config.toml
cutout = 0.25
encoder_norm_position = "sandwich"
encoder_qk_norm = false
encoder_patch_size = [2, 2]
encoder_widths = [96, 192, 384, 768]
text_encoder_norm = "rmsnorm"
text_encoder_activation = "gelu"
text_encoder_qk_norm = false
text_encoder_parallel_block = false
init = "xavier_uniform"
steps = 4600
adamw_weight_decay_other_params = 0.05
Rows from block 4 of the image encoder of a small contrastive image-text model, named by matrix and row number. Rows with one number belong to one neuron. Each number is 128 + 24 x the weight over its row's rms, rounded and kept within 0 to 255. All counts start at 0. Numbers have three digits each.
Before each neuron's rows are labels from the 100 images, of 14976, where the neuron reaches its highest value: "patch colour" is the nearest of a few named colours to the mean colour under the peak. Only what is clearly more common there than usual is listed. The data: photos with spoken descriptions (Open Images, Localized Narratives).
# fc1: MLP up (encoder.blocks.4.mlp.fc1.weight, 1536x384), inputs 234-272
# fc2: MLP down (encoder.blocks.4.mlp.fc2.weight, 384x1536, transposed), outputs 234-272

patch colour: grey
fc1.182:123174121127107139135149099129108173139157107109129132127123149099119114126133135134113149127093103156143142103124077
fc2.182:118116131104160108123130155109156106098128169119121128105147126119137117170129090122146128135130128139120077114076132

patch colour: grey
fc1.220:138103121149119151112097132151106134126140159134161112084107112151149126116132170139145142119157136079149120168147126
fc2.220:143138144114110172177107148151126142103131114107093149170131044145100104151154097122120156115149164153139128164119158

patch colour: brown
fc1.161:136100151111125117142131117120097107074083126157134137096136116144162133127143099123117154135122133122139146109135096
fc2.161:112149117131138159142132155166113174121124158117120122118148085108148090137162085167148090142142102104149104166082129

patch colour: blue; purple
fc1.21:144096122147118098078145159144125098109132135140136108121122077104151173153138085121145140080113174101109143141087145
fc2.21:126096089098139128111122127103131143159092147121105127089106139170087180134135115142152112128127168096093102127098110

patch colour: pink
fc1.513:152110178110173091186124123122110158085143136149159148120101125105136100118137090130140136081152122109104137130125145
fc2.513:157135100121125138131128106140121115162122120117127106126119170142128123167113121089160106101120136113125104109107152

patch colour: pink
fc1.729:143114090137085090146086110174134147134134115115141145086143141125146126119145114133112160139106110150120113130167138
fc2.729:112135083148155131066120161140071123125108130122126146149165087173124077172163142117177108109127103138172142099096141

patch colour: cyan; white
fc1.101:173112147123131153119120145121105133123117154177133109121143122191132105129167077124107160088095156122143154121134163
fc2.101:128111156103176107124130136142101120161134146129118118088107114129136116063131083110086118092115163104146091119139174

patch colour: pink; white
fc1.438:116167119132083107087133144138123116135083144126096096133106133137117130126126132147118118152108110136119129155125115
fc2.438:171152149119158155171105167175159108106100150128160144141147101124098087123125092112114107153102136106130105127135154

patch colour: grey
fc1.30:132150166121156147113107136133139130112096150153140138112096154133113134152115104126119134123142172113111179131112087
fc2.30:148125125115144087130133122098110119137131125165126164086130201127088150120163128164130133119131097179086092130148147

patch colour: red
fc1.664:155153152145120113132139113107118107090087150143117152119117179120099072114138136102099142115122132100157153101094155
fc2.664:130171146141117155134094152114109137106131109134160156164098138138144169120129169123148077123162151121127123140136129

patch colour: purple
fc1.206:154150161118125132103129128079101117106062120118110096128131134129114050102124091132142140133129126100151121152138139
fc2.206:145149158173151169137106140140141132119092134147121122136111160163093138164140137099124130109162134122101172120122120

patch colour: grey
fc1.210:131089136118119105077154126167119120175097133122123176125146099116114176181134116166149146138138115143067142134134131
fc2.210:139116098136122151132120165128140109119161103134129128135096153138113098108131121123085179136137131156119125152128172

patch colour: brown
fc1.660:107091140125101124118122126121142131174139131127130115138101123114119145140167119152163113097144174091148137085146153
fc2.660:120164164099136090105117131140106114156125119137157141123165124127150138115143148152091140131122112149109105085130165

patch colour: cyan
fc1.434:100109116111109135112111145131140119125172150157118158124167124152106152115115115122197097172153147133107086060124120
fc2.434:099115112120151176153105138151104115114175175133098127135112128154103130145122134112149124098110148161143127159140139

patch colour: blue
fc1.151:144130126163138132137115131128106124153148159157112146096128164113128076104151120118144103112146159134106117115118132
fc2.151:151090137109112132121110128128106135146102144116123116105105161129116110120109184061152113117124098127145142149143114

patch colour: pink
fc1.570:108126123118131112120111123159158115173111115099121120096108144130139128104131104136112166169119119120134146122141149
fc2.570:170118144140143100148143141130118121162125156136141126146123106128089094156129114152170121154099121097129169167147139

patch colour: pink
fc1.62:103115110108093164135141116088077144159133166135144130121114081180131082131151176113159130075166112093097084175135087
fc2.62:135107155134113157142113096142126118111142156111103095095109142117153137117110113130057146120151144140143146132100109

patch colour: grey
fc1.110:160116101156069145080169147099145134124155153149171117141091071104155161109158153101116134146132135094100138115135158
fc2.110:141156161084136156142127136129138122094130124131093184158161081097098110113145112147094145145157128174100110110109132

patch colour: grey
fc1.258:141102113168113146095162120132123115156109157097125090126109094139144144161153107153136102108114099139108091115126104
fc2.258:115097132164098144163118146175137134112113113115152147126146107168116161136123162129072103131097112116138146165136131

patch colour: brown
fc1.417:103098145138119132144205147131117109126128150117127134139155169129146113179114154129092159097143128125141154115097153
fc2.417:123130096125111148097106133135118152106137126147126101116102100122163131112151110149124149148106122118147108133119125

patch colour: pink
fc1.485:099116145126102156076189140138114143099119107103089130145132104113105139178126184145106169107121138165151137167110126
fc2.485:135108151122116129109111151120083143144113128124092143147122139178094131127115167082117152157083132126098160144140102

patch colour: pink
fc1.635:143164073125153107113153137116149133124092093062116154159101079101140141134164103174134148138078105165128159150113134
fc2.635:107146149127142129122138123124131113128117135130171146116122131119096138103111144124165195123131119148113114103117102

patch colour: pink
fc1.66:125116146110144127136121102162151148175140103109134077113095176132137076151121131165110158169099103126135136153115095
fc2.66:141130149160135096140148149135108126137092152164145115135172110100102116116129076123132129166121124116118115138154133

patch colour: pink; white
fc1.669:135120177099149092113104128179101139179122110139124180114148170110117166161134184144164131120153102149144183141126124
fc2.669:189175139139160161117123147130138112164116140082125140125142176084094102125131117141110133119118133135150072109124147

patch colour: pink
fc1.683:132129129119107077133148134109118126162085116149116112117093119124125104095126119143169123133135140102142112154122162
fc2.683:126060101132149135114108129147130091148101133140146141169091105141147085094143134184098117174118136149112121127138138

patch colour: brown
fc1.633:111126117147152082106130113115110138138139088133116126101129133160115130154155141120127152109135070144138150153155181
fc2.633:130108123138112130131112166136150102098138145129168127131131156105121136117104134145123105119139109155109101116104157

patch colour: blue; black
fc1.301:118110156134146126136130144138129133110064153174088103091165129130131084102106154126096182108119138121173110121125161
fc2.301:142074076164109134161126133100129140129142133099106110128122155130127137143096132125108082135104119117151147114134071

patch colour: grey
fc1.163:107087154163126082170131159130108133128127110126105109119181130160136171162123169151139118165126149139148146105178121
fc2.163:149108151116121111114135161125135135095109087151110091156119122148145164141158088133118130091137098153128131092135130

patch colour: grey
fc1.709:131113140168075115092163127112125164157153090118085097112105135101145124118132130156122151125092132121169130146149144
fc2.709:129105140083142136122070113128128114162125138090142122165176077175127134143144127093179123158112141116123136111107160

patch colour: blue
fc1.601:126139135144127107130148140173156135098129146149116112080155155131141118116126087145134144134130096115182152108143114
fc2.601:114124120121140110067104157137096134111094143129143127110142148125080126132141125128158097126126133093112090067127091

patch colour: black
fc1.200:096119143141105139083126120110141162139178165130111127190123122105141109113112141120140132100123106101109137119176127
fc2.200:166118110134112138095182124109082113129157153125164130073089099120161135161169148122167123126146172092157128101091125

patch colour: red
fc1.595:083140097124149131146115122131135142136102162137107150135095121132136106107128152131123118163081100109161155157156106
fc2.595:119116112123139161144113143149128149130131117116134130131145109151126111118099135148150090175099120144121118134135135

patch colour: brown
fc1.739:088117158127140143133112140132086129109134162141158138200128125157148134156108157131108145119135144149089123120137108
fc2.739:142143108156126122102163123141098112132158151102168132106133090108159107150162134164130146155139106082121093158086171

patch colour: blue
fc1.216:097070087124102147136102140133113145096202121142124146115179144123107167094098146085169130191107152126133104089147105
fc2.216:139089131130134135130096136136134098101112136134111123152162118172105134185137116150132143087138194139128101163122149

patch colour: grey
fc1.3:067137175110123133137067136102123131113121122161119105137143112155116105103145140101152152171150111134163113106132136
fc2.3:139137140145116152143127133136123132135124135103128149117203132183109113166158067117095120123130179097101112149131133

patch colour: pink; purple
fc1.84:124117150078134112102157132110160166156127149142138126090150154117109129091111134118103094136118118164147128151122125
fc2.84:171103129120104149150089078134141116092102088139142142129171114116103123127097147179160103147151108124113135157158120

patch colour: grey
fc1.371:146126130110093170125138190131117155139187139164177159104121119145131137116121138124141096135141079136118123081171107
fc2.371:125104182122070126171157090114130125106163117141152186144145149169146132122118151109094169104108092116121159114138112

patch colour: red
fc1.349:089133128089142148167110150123143147158135139107110126144097137101144120085123147152141110172106111139161167146148126
fc2.349:125121135125118147150091134149117142136122123118154111134153092138139094108097156150126108129096107128117133111141119

patch colour: pink
fc1.321:111139150134124134117115085124143088133143118098124097108146134119127121195081157126129171087132167161108146140133120
fc2.321:155124145124128149091120137124133153157114141119129140106174132143097151126133159118111173164082147135108100167093140

patch colour: pink; white
fc1.675:108178147156138164123135160119128121130154117133120128108187132118152104095116080120137081135112144126093128094138119
fc2.675:183107127140127122108104184087160109117116112128122122112099182135099133153111094116070154100163118157141127132160137

patch colour: blue; purple
fc1.162:113098110130133097093123124118094143130098150106169124107128118111154128120132107123128122114142137120144096153138140
fc2.162:111086108120145137145094131136161127109135146125119126117141119169110136130120149124136101144139136163093140111106105

patch colour: red
fc1.98:130139123150103099133127125142169125140132088122135109106127149141157130169121123120102137120116109113148126154146149
fc2.98:137146104161126096115104138163116135084118143120167097125193181097085085135085129159138091120131114125132150081108107

patch colour: brown
fc1.54:125131117113129110109129148146100135131131149119098130144169130146166096140121156122139162071117105150121141104122140
fc2.54:127139129139132131106148127135126131099125120123141119092139083143124110150151094156130089135128144112138134119093136

patch colour: blue
fc1.356:080106126098114139128158141153093148111190083124077168127160140133155129097112142115093122146120129116135098083114119
fc2.356:139111084120157135164120134130116112112105111134140140112154144165100150153144131165166113109145172136092123126104147

patch colour: grey
fc1.208:121145128099145129134145097119098098152096129178114141098102096162156157129128145169136144156138099091145131151133134
fc2.208:120135146085140094130131107111101137108097133145116125135079132089097098124117128167117116114148130121092078105128091

patch colour: grey
fc1.407:127106153121131133132078137144124113118130142130121155129069077166064152148134151166128098123162129097148105129110131
fc2.407:152097145137150118136164114155153127113179125141143119110110128172089131081164116139087138092108144158140168115099132

patch colour: blue
fc1.476:115104115104121131125112150137110140110200088151114167119155132156111154135120130129175124141127107143110077079139112
fc2.476:155106097140143156138075112134144125111135134149129127119179135166115112171153133137143114104123185123129126159100142

patch colour: grey
fc1.275:115120157141123127156106101150104121120127158146132175129105094159078125147135149116089105155158135090123125133121119
fc2.275:148115118100194129139145129163104123149154143139111105133109130151061124093169118116094164102131127171144146138084135

patch colour: grey
fc1.384:090116132096097125104111157163116139133168099159113181150179121135069127138110136107198121162131144114125101084107111
fc2.384:157133116119126147143085112156121125113156133132105107131127129180129144128148133134154117079126186141129127177133139

patch colour: red
fc1.652:107106143116145142157136112128129092162086135114119087127087169152114111160111133117094133132137154168084155119134116
fc2.652:133138137124125124125097123069129094121129123113134161134084134133130110094182133095124103143134109128102119139161116

patch colour: blue
fc1.178:133111137095114121079117141150118119127147124130128124147096101104162104090154110148117158156105132158125076162112123
fc2.178:127109089117143139161116135141139149108088118112104108116172149152095120165139072131118123128123113159120142165147082

patch colour: red
fc1.116:108089146080116113140135106108129112128122108148146134105112128159129147123108167153094126155104120141106181148134138
fc2.116:121126123139143119093071157125126110130114087114126130139151137090113157142139143119165093109138070149140084102126108

patch colour: cyan
fc1.406:068100177165146144145152138116147114108170200133170111155119107165134130110097129122128143140127127100145193106142094
fc2.406:084135132131100157156124172096153098131147191139129112140128145183133123148160120138124149126152159107108112142121142

patch colour: white
fc1.419:140085158158153141072140156104118129153205163127109161121077110126098119098126123131108172138136121133137130148103130
fc2.419:143130138138127152057169164136107128114107144110168173137159105111118119151109136131123090106172156117139141148161096

patch colour: pink; white
fc1.679:128106136170109130111159131110126098186144087140114091136095153134122116113124125166151106118111097119147159140106112
fc2.679:172136131154152146156113143126137096119094193112124129140133087100138140111110110132154153158106139141107090134115173

patch colour: grey
fc1.136:139149142114150080144089145164110148086198125061118093121089117099091095135105107124139137145131119120133089106132108
fc2.136:123099143136167142107118096173092121091142165114109123108122126122131139167147126079130127100149108114150178144127131

patch colour: brown
fc1.433:137067155111139103139133112152117155139155150175144116113139120128135140156173171148128123145105132149163132116140117
fc2.433:134134131118166126070096152128133111136117115113129109133135128162139137137165106143136108130122085140137083121166121

patch colour: pink
fc1.160:155197169171125118147150104132125119154115137149125116052122165098148109119134116118113141139112067090174120166148110
fc2.160:128098122161147108136111133147115133126146152145154134100185137125110107158124110132139126175108089088110103077092114

patch colour: blue
fc1.346:121130169104085114148101084106146123140161130132146127147154066131076095094116115135127148141148117148156138139162109
fc2.346:084108136161114142112105137158179150126158095109158126098113122115155134145102114149109130098096103109175138109167111

patch colour: brown
fc1.90:141117102116115113174141130143059117140144165114103121148153148112136118126102135127157106080119119164126115127131102
fc2.90:130119113143095134140123122132129130108137120124170126136109096131145100187171123144164108132145097115125136165105136

patch colour: white
fc1.711:159143105121091112110071110128105107118176089145175104154145107080139165140162123110123129120122150113107108141076163
fc2.711:143133101111197148141175169164131146128081110097108110107124129144122117141136156145148124164145171136149081136129112

patch colour: pink
fc1.668:177082141062163087131137154132123141164144143096097131116120135100102128159150152115093111135150123138147147113133133
fc2.668:163102118132132134147129145109111090137168139082143129141119127109137129159128158113126188129110136118145131123161121

patch colour: brown
fc1.342:122110151112161125127105126133126126107135100121096142119085135103109111133144151127163184128146116112147120084108140
fc2.342:125131133133151158150181156106087137089108106133131137145157125138164082160135077124126114148165109172155087151119115

patch colour: pink
fc1.713:154073126087140112086125098127095108137086160125117103107103108092115099138101141146131113102136133134096133126150146
fc2.713:126090111173140094174091120115170098133127131142123162117089180148132125145140146121120162136119108139127112127147149

patch colour: black
fc1.212:085091138159095111091140136087116158148157136127102112122098178118124152164139157135090130149106125124127124114183143
fc2.212:124135107107111132081158130110155126105124144134137138162168165142119163120157087119149131153147106118117137130192102

patch colour: blue
fc1.632:160105128142143092152099134129125128069135111142144134121135118090099122112127101086114109124097149087142109123132130
fc2.632:120092084111158123133119112140120141077110108102119145117142100140100137117111139120115126104136154113163129136089103

patch colour: white
fc1.226:124158173120107138135130105102122122126148168142129120129124127113116111112144149125151130085114029112130128074131134
fc2.226:106166104121198162135100124124112056161088147125111130138160102093128115124126077112160175098168135151110060155151160

patch colour: pink
fc1.460:121101090139168118114127116151127139118195100185148141131100112123109132103130129084098147180143083137143121146119149
fc2.460:131076114099152124090143145128105141092101157116138138128127088126106120126118160116150129103160137131130131194073120

patch colour: blue
fc1.581:137098157131107138096120111156155094148166159117126123148123098131123094113126153141119123144157141113098124105113071
fc2.581:123122142100109162159137144152147117091124120094141100100128094138121118135131118132155112089136173169130098161150139

patch colour: grey
fc1.234:097096133140118131124132143156050139136134131122116110128165120136133162109119178150124123169137117176195142100158108
fc2.234:165123152103118126134152142096133139120100116153122107161103140120140168119163125137135142114151125127117107119130134