A small contrastive image-text model, trained from scratch.
Training: soap at rate 0.0016, batches of 128.
Rows from block 2 of the text encoder of a small contrastive image-text model, named by matrix and row number. Rows with one number belong to one neuron. Each number is 500 + 25 x the weight over its row's rms, rounded and kept within 0 to 999. All counts start at 0. Numbers have three digits each. After the name is the row's rms in percent of the matrix's.
After each neuron's rows are labels from the 100 texts, of 14976, where the neuron reaches its highest value: "tokens" is the input token at the peak. Only what is clearly more common there than usual is listed. The data: photos with spoken descriptions (Open Images, Localized Narratives). In brackets: how many of the 100, against the usual share in percent.
# fc1: MLP up (text_encoder.blocks.2.mlp.fc1.weight, 1024x256), inputs 0-255
# fc2: MLP down (text_encoder.blocks.2.mlp.fc2.weight, 256x1024, transposed), outputs 0-255

fc1.178 095:505497490522484494512498506536500475513482516541490489573530469559451488518437490494430528486500502472557508495471519494519525498498515492483497524536487496502481476499512487538490527488459487477508480476525501500498487500521517527469522513479483508464530505510495525477492512531530517477515489508529483516490541496479522506521530454506480490514445469538547474541496505475531525499483504492543537448502511535468526513535480487452524534454485499539484497512470482502523481533512490527549495520481516510508508467532491485480459490475516533501538497525514525492520526495502514478526510514544507471457479504456546494491475473508497478505479540531489490500520488474522457495495483465488543483539434483501475466513503497500521499504509483490487474443432473482531518512485510
fc2.178 093:496504487437529557451546463468466449483511506517491495562505492510496497481522472488519459484502509480504499503516529524452533547484478494471468518538526488492500508449439484508485483520494484480496520460507507507512474514523477522512476543505486459530465447474504489506520460496481451481497463495497531452504497504505555538489492522514506456519498485485514517486535528533492472504482440504531477501514572493461502486516540539538496491530514523483501482462498497510535474474536489495512479484500508458530496547528532504491479488503502537517544526522453475505477471469564503524481533488500506479487512492527503519480518511484487539461497525516495510463499515474515513491514504520482489516529478497481503487482471496505459520501496464494490499525505477465496475523487457
tokens: "text" (9 vs 0.1)

fc1.713 096:508481526483479465464508503497497534515525471525533470501527542519468484472524490518514517530505519514512478490491493460519466480498526493503570548550522444479504464456473476509514481500509531495508449481506502487462476489529541495509507514527499507519462528506555492521529483544477488462524483515488508527532521524488504518495497517476527488539462526523550526497516475477533511499560479478531500502559490506484514491521540450471486540501500488542483542497525529491508492528472505474537557493477486505517511465498494444483553492519533482490497479488528511494536473473509525497506466474489468482539498506510488510551498497488520529506508515532512471485511497505464484483505504460512446515513506515452471498451459501493507509483484489482508471470540459488473522532516490
fc2.713 098:544504464525515453506457439510476482466530535487479492489529466514467507517499449501487521484461506512523496525534477534533486495482528514516512545501521525516552500492529522505521497523483514522467511465483509487522524495508481503489524493508472512499503535487498508523495524524476495485528505527490546521452508506466510485505544476513531457459487480476516470534482474529523461463498510489491528465465497457518509509505486544496476510501475487454508485509502512525466484529553496513527513524438474540465420510476478528508485498550513512466498459471488505495489479497518497508479535519491485495484486480476514465543483499537491534486455541463505482570463474494486489508517533472490546516534486483476470469478521539517506503513498490501535509531497495509452507468504508
tokens: "text" (7 vs 0.1)

fc1.156 095:471492469514519472498501469497512501511451514501493441506484503494481513475473508460501491498526505491546497470531484544519539475478508464547482505466501456486527513514500510528528523499487474527495488511517503507454500523527507494486466494452523515484515496464490501497475524541510487496512523523486515506560487508500495526479558506494496518450476488524484459537529456481488506468512494468497439506497472516481519462504480520462475469468464490493459512528504536522497476482500504494439530445487509517500520508494502480565455510537504516494503510485450498530521547523520495482528533502471453468497500504515505495483431477511448486472505445503551501509531514482474482500538492552537483517492505512503520509541546533493528500487528496536496511473497502492478493554487508
fc2.156 100:519521476486510549511466475512506524480481489511514497510509509494480533488515491495521500519539507484475510524506483508515522524467529469523451492523493512466472518548493489516479530511504511516514493499524488501504475510463471476488503497523503503497512474479502487446510510468485529527538445551518503508539518496507487526436560481473486508511470456495497563502477492512509497494515501549468504505460531496503496535554483467475484478537468526458530454504511488484496479490487488510478516477509486481522504500579491529465506511463519484469471482527517485488505507483519510487552504541501429527533492502475462499511474479508515481526515509500515509551442482523505496541447507494523523468522495464478550485542476466498515499518529484490504547486488505573470523504537490
tokens: "." (17 vs 5.3)

fc1.518 095:520485523518481507455503512498504465506509504517470457532513496475459471513477510459507563533497514510514497493542498485506520532515496477520537521487500479487536475540524477456456508489512523510472487490505483494495419511489531505499536521510475453506512507491490491529551479507478488491509493524469506481500486483519526473488502527514490448504462505534471507503488498545520524504498490462551520508533492521499540517494534480495510529491533457469493552531502490495519497527493507490528537544515528487485492517497459490468498498511475483536521497527510502508514489529530507475492522437491528520511491507509530490461557447580511526528495494486521471528513460489493502541482542476497497523502487521438499470443485485498463497487465460513535496507511438486492477515544497
fc2.518 094:475493512527475502501482530509479535488547492454513485515498486505524511520488473471499527505518489555542508446503484518548489502507536513504524544543519487500531473488529501463510500474466511486475553493506542540523515497550507514497512481512526532508537508481513490529511468479478476496468481457513510495459474474527490496518545511497540519492514461513518466516515488544559498495479547501511517495506498464529459526483454529490426490522496476466486532491466475490485518469495513518541437518480482479510517471499518455501487515519525448487499490515537460522502530489527476537539487545522517524519510474485489498444508539474501474474521505473503493521484477478483443508474497502510516528505496518520509514518540498441472496493501516509516468514440497485529500499496523
tokens: "text" (14 vs 0.1); "," (11 vs 3.8); "written" (8 vs 0.1)

fc1.176 111:488468533511488466460514523471444503528526513551501480489520502501467505495531538508522535487500465514519520468516540481513488508518522507552528524532522466512503483506479498472497480503511483530501515470506485510450484511490559491483511503474510512534481500512512536509521555523472468458538486519515519528518530505507506528493497472508520489512479492495515514527474484522520511503558506485531522486528473533478528475564518473509510559469506467533479540477526544494504488516479498473519538500495535521477480484523479497473530467532510468463529487455522473481517467517534531489494490546547466473529511504518504476587480475529515523544529520489532500506499496488466479483506510491485499503543488451479468526449491510528498486485483454495495475492515476519489501480544484
fc2.176 102:531501448497498440475481440499523507476499485448497537476529460491493503501474476510500579462514513503516476489533480499557502489504541482511511527505499542518529469454513518448513523478476492509533515443473489483520504480541479462514539490498507485477513539486481513524503509506517456502489495522495546507447535485453509512518520519476509483508503495521479482522518508504526463484453525499500522480508529448508500503508476531462484512501505531439503494523482508473474472542506526517543477480508530527482509487522507513521471518509509507470504494505511497559536516485520514521514510517491522545494479510448492449533501474493500520507508513497534489511507462483487467499480529489511492540526492516481510504487522520464543472504512487483512515530453472467503440480484558
tokens: "text" (10 vs 0.1); "," (9 vs 3.8); "paper" (7 vs 0.1)

fc1.668 103:468452555491459514567496504495520515491543477502547472514513554510492536482502477506500467474519498474508503484519463492475497465492482503550524494527461452535478486498488501484518477483518498501544495544485515506539455514468531449480509548524555530515489576531484493478536482522512462505489541493480501495499493510481513518514458528572530476522554517519524484457500484505469477469489487491533538501508513493529476535490467471541517511493465496495500495489497495492493502498517529508470512484541450546500499497541491528447498497505509487512518505487482489526496503529494548496493498459477522501523493491507534478551447493483528497505477523528507490488486522519528514500514493521519490524489486519481484525485437484494495531520498490510505532542511509512503521512498449
fc2.668 104:556450510528496461524552536442506499493465490519480492555460486483504502515527521492505517506522504513498488475456534516513475491498464495518497487465513512471484476508496483519504522537513497498484505483484480540531493525459487475484512480478497528487521457521490449512526492532487470480535481497483481497507511472529518525475551499478465486511476501499481494453470485496480465460556489520505523478475525523536485508525443523490513506514508501499491545480535523470523509497481464471501517509469530514528496501523510486502478500457497488518473496529493494498525506488512501483459523475517482484469502515489488469495480462483507466486514456457504537531545486515512520499462444488527584514502477436486488460533424481507504503531460477502484507501522536518507496517552523
tokens: "and" (14 vs 3.9); "we" (8 vs 2.4); "see" (7 vs 3.4)

fc1.194 098:491503529514501512449523485525495500482528553504463468555495508493481511528465495495418520504511512492515445505521510434510472504504481497441530520475519484457521450496476496501496514493436499507483490507496496508484489479496510508501481487500493472481484498517480501504529469480496478478489492528455530489516471494508512502509526502482462482520462500484505533525449490489499516493523448471489504489528515515500546531480525503451477533485483521470504506481480501482524507523509497536518522578484535523497480506517497463467533497496516524490510475496545505480495495545540540516554508478515522485553469527504488512494482466542489491519503541505494511535475478454487513558457484477490496527517460488472479461468553511484506496498503456479515509507471490458527489475547483
fc2.194 094:532533494535499493528540524461483514498506531490516479590522482504561508509530517493498482507546472523498524455479472524517495474511505539496517515528487482496508517497524471478471463457446483477505509510509526492471527486528505521508482514460525487483522547470546492547515474498488484482459510496523498487447470494496470494539498501476526487468504476489504513506493513512534501503442554517498499515484508482485459505540511497499456493528540484495484537504478479514540513480491527455519471506485502486510491498557488504499508503471487464486537517523501455532497498481536484466474493529524547518522511505488510461465494558449491471507545509504461478511504482520492501500484487520496541520504503482526461444531490562469495456477482515491479513533482502528507472513473481
tokens: "text" (16 vs 0.1); "paper" (10 vs 0.1); "of" (10 vs 1.8); "is" (8 vs 3.6)

fc1.541 100:481498493492513547489515476530489514546492431500516495518477529443480492491511528491470501475496488555482538494506496488471515454525494499467576492528519476538514540474538540512460512502534500516503481503521478492479483506497520450485498499496507501525478499473514480478516479504481452483536458518499499509488496517499492486547512507516505501525539485522519492493475531546479529488521459530461460548481485508473493557497504516531505506492514513496469513527543551483508511502491534501453497520463504504500470509465542537516514523484511476467514473478497514484486456499527492492500560480507518501521499539504468505531514493556536527503489540475523467537478503520502524458509520556510526493522470508436482472533480506557472489503511484497538526515506511503509519518542509
fc2.541 096:499507455491485469517489545521515554507517509519490513523462473477526470514514541540473459487476496481502498491486472537496516513505542446526496506507477524529534513490508494482511523479529470500504515580503507525511589484502470498500490462513500479489530460489484521474474492491509485542498463473509494485465539514499498490490518491469478503519467477499488479517527494521512514501524518486488483496498550514523493471483475499522460484490476509509479466528494507495483499534495452536530507478527498516488490477497498485494524483530445505510483495505471488487486543493486525536481464536447535468439500472460505520482483519517462486516487502438525501473495526512474524529494519499500524537480522526552520506506542501446468513505546569475529531478505487490490446513497537
tokens: "." (14 vs 5.3); "<end>" (13 vs 1.7); "is" (8 vs 3.6)

fc1.486 097:552502553511489507540526477537448538514503460490513554535522485510482484548487495503435489499484472485459506502491492518491509522465522477493477470507470513500476491522460454522473520441437528534488497449531495514505478528511499504492510464492505492503512502523508490507484524443453526458481529502492474500499463509439484468532462493480472511486493523512510494491482508467489477474521518500509536491471479475467517539441498522507463539533506505486521494450483519486503498460536475503491501509538521522500519500548495469451489499501494511503482521452500492516488494506511524491522485511492501481489505547474507541512505517506513536477472470495501462488479486503509539497523477507525483448477484546464465481475472505484528479526525456454531485546493498527490487479515504
fc2.486 081:492531471504484510517495477495482488503504553496476495464496505495503484491495510522507530487461513448503510514440472534564513529511476526538503498442541521480502491550493548538521512528527494511524532486476520547486480508509481470467470502493548467492453491498478497478499505481539489469523558509464540548486507508511461484505534532498484511501505446516506482537530510504516517463455519470481490473476451495540534473514495538528504496507491474514483473481544537481535494499486472520506476537505482483495494553459549500474526534521498529521484516498505486482524478480502474433524514501509520507512475512493499500531464475477495457497497490508478474480535450484515508483475498531516503516488483550515483507522488495489538552458501501476503507524523488495535488458499538
tokens: "and" (20 vs 3.9)

fc1.138 099:468523487520487526519490506489507509475485521463481467503521514502513498523501481513539526509505514467449506479503496561503523515503522452505481521481494478513529498485515524488475483504527541446559469505498495496474502515521487512541444468498561524452494519487511449507481507565483512493500512474509492504579454503522519494488504482511496475459488499498459511478491466449543480513529491484492448535536483493475510482463467494494514499486506481520523497529504531476519531478496481476498502463511501503517470491502505487532511467495494477502508522519513513491528552524527523499516475519455485498506477539541539539427469447510507495495525485445489515489485505480480486478483516531532471529461458462504462502539536508497532493507503509532483500489515450508498493555506500
fc2.138 113:468506543522513563498476478502476505503492495495526490481492487496514515505514498491519455506544515502474479531518521467495526522477498501532517524509497441446503533472540503515472501505526520495553464519523503505504492518495448488484461523483462502542482484476484477492518449504494524484543510497516514525495508528500506552405505489478492526497456466501530479459476504543482518498518484520498494476504536552511435557516499493500453515506517481480508462534539498493517497494446469528493504511506498510496506533511520540524529499499530499485505503537515465492508512463522495472503488508526449479511501504466530522511483503479508508499507520458520515525506533498518528486496514515529510506468473477520555511512517524473525480512561423490508503498486556548475513508504489
tokens: "." (12 vs 5.3); "<end>" (7 vs 1.7)

fc1.525 103:462410472517522493472488492530481488496471495502486513518506448485489533514497546517536527490495546506490475473514482531522525525504499495546479497468478475471521470486511510523493521513509493504483456512475513452508472510525505481515507474456530546514519514484543470507517547503472533487496498514525510484486460482478488502528523520553473508467470466504497489500500519462491488488513529477567513499530500442498494459487500496497478512485506480529487502497511548482471501508526494506480514525496571507510485467486519494466538515490480515512432511501470495519489514542471467497486543491498523505520480518458543523486455524448507524497499513556524469506496519516485459470538506518533512486540470473496542505500485492539520516480505462520536488531504512520457520514508454
fc2.525 090:520510535476495508505496504501499501494513511525535478528506485526452479448501493497481475523478491492485479471508428544450537501529534462534478445452529517515447480526520506538495523515490516512451495488498528484523503486551500499480497505482503523509481470523514548446485509519492452528470492495441492494481538505522490482522529505510491499534451496478504492511545509522523485472496547520484450493486486498480431495536539515467495483494520487500514518508529516492511483511523507526484549465488452519504534492495536480509492465490522492478503534486494464458527448484498529456486532462528514460507496475505484506493490529493527472513495524486499554469532478499486454465477469476465501459503490470522520480501506484442501513525524502503480531509520486534485493515504484
tokens: "." (14 vs 5.3); "and" (13 vs 3.9); "lights" (11 vs 0.1); "is" (10 vs 3.6)

fc1.3 093:504434499523517506414518467472518459474491474517472528518497480488476495515540509489518554501535473485510498480472493498486490486530507521478479494474477534479481496506503474489436491483519473477517458528527473456508482533453475470469521512525481526465506478507506504469540543523443546501507458469462518554503484508501498467530478534501507513501478487501542527480475472495504538488483479532536494527523445528443477493519522468515518514470528566518512474495509511431499475514532470518500484524529538477527530492490518507506494535476492506484497532489483479485485541487479513494502528468471512490475480495504504504510517528504543548478528493507517477526451512504505499526508477538515476502516496483459508484474489481453499453472492494480528483500504509491500499499511515
fc2.3 105:522494524520495466555548533507485456507479483489531476539490541506473472516483482529478481556501507461451510537537506498451496512486515430518522485467508450496446481534500476523530534490512501514506489524495471507495475462519496499490471460483478519509477512501469489512491456483462468527491516491486473499490524491544514522491477504513476500523490519509511489469531501524482474508474528550503471479527465528531511481515475529505498517513470465462499522510567551535494468501523509524491519457512489510513542547520493537478493519515518506472470500464539486479509458476526512538487472507476496546515517510497518517519450525497508519498478506532493474486491509477560504536501448516489496497500488519483563495513461503442528510513495490507509482504520549512477496496478513
tokens: "." (15 vs 5.3)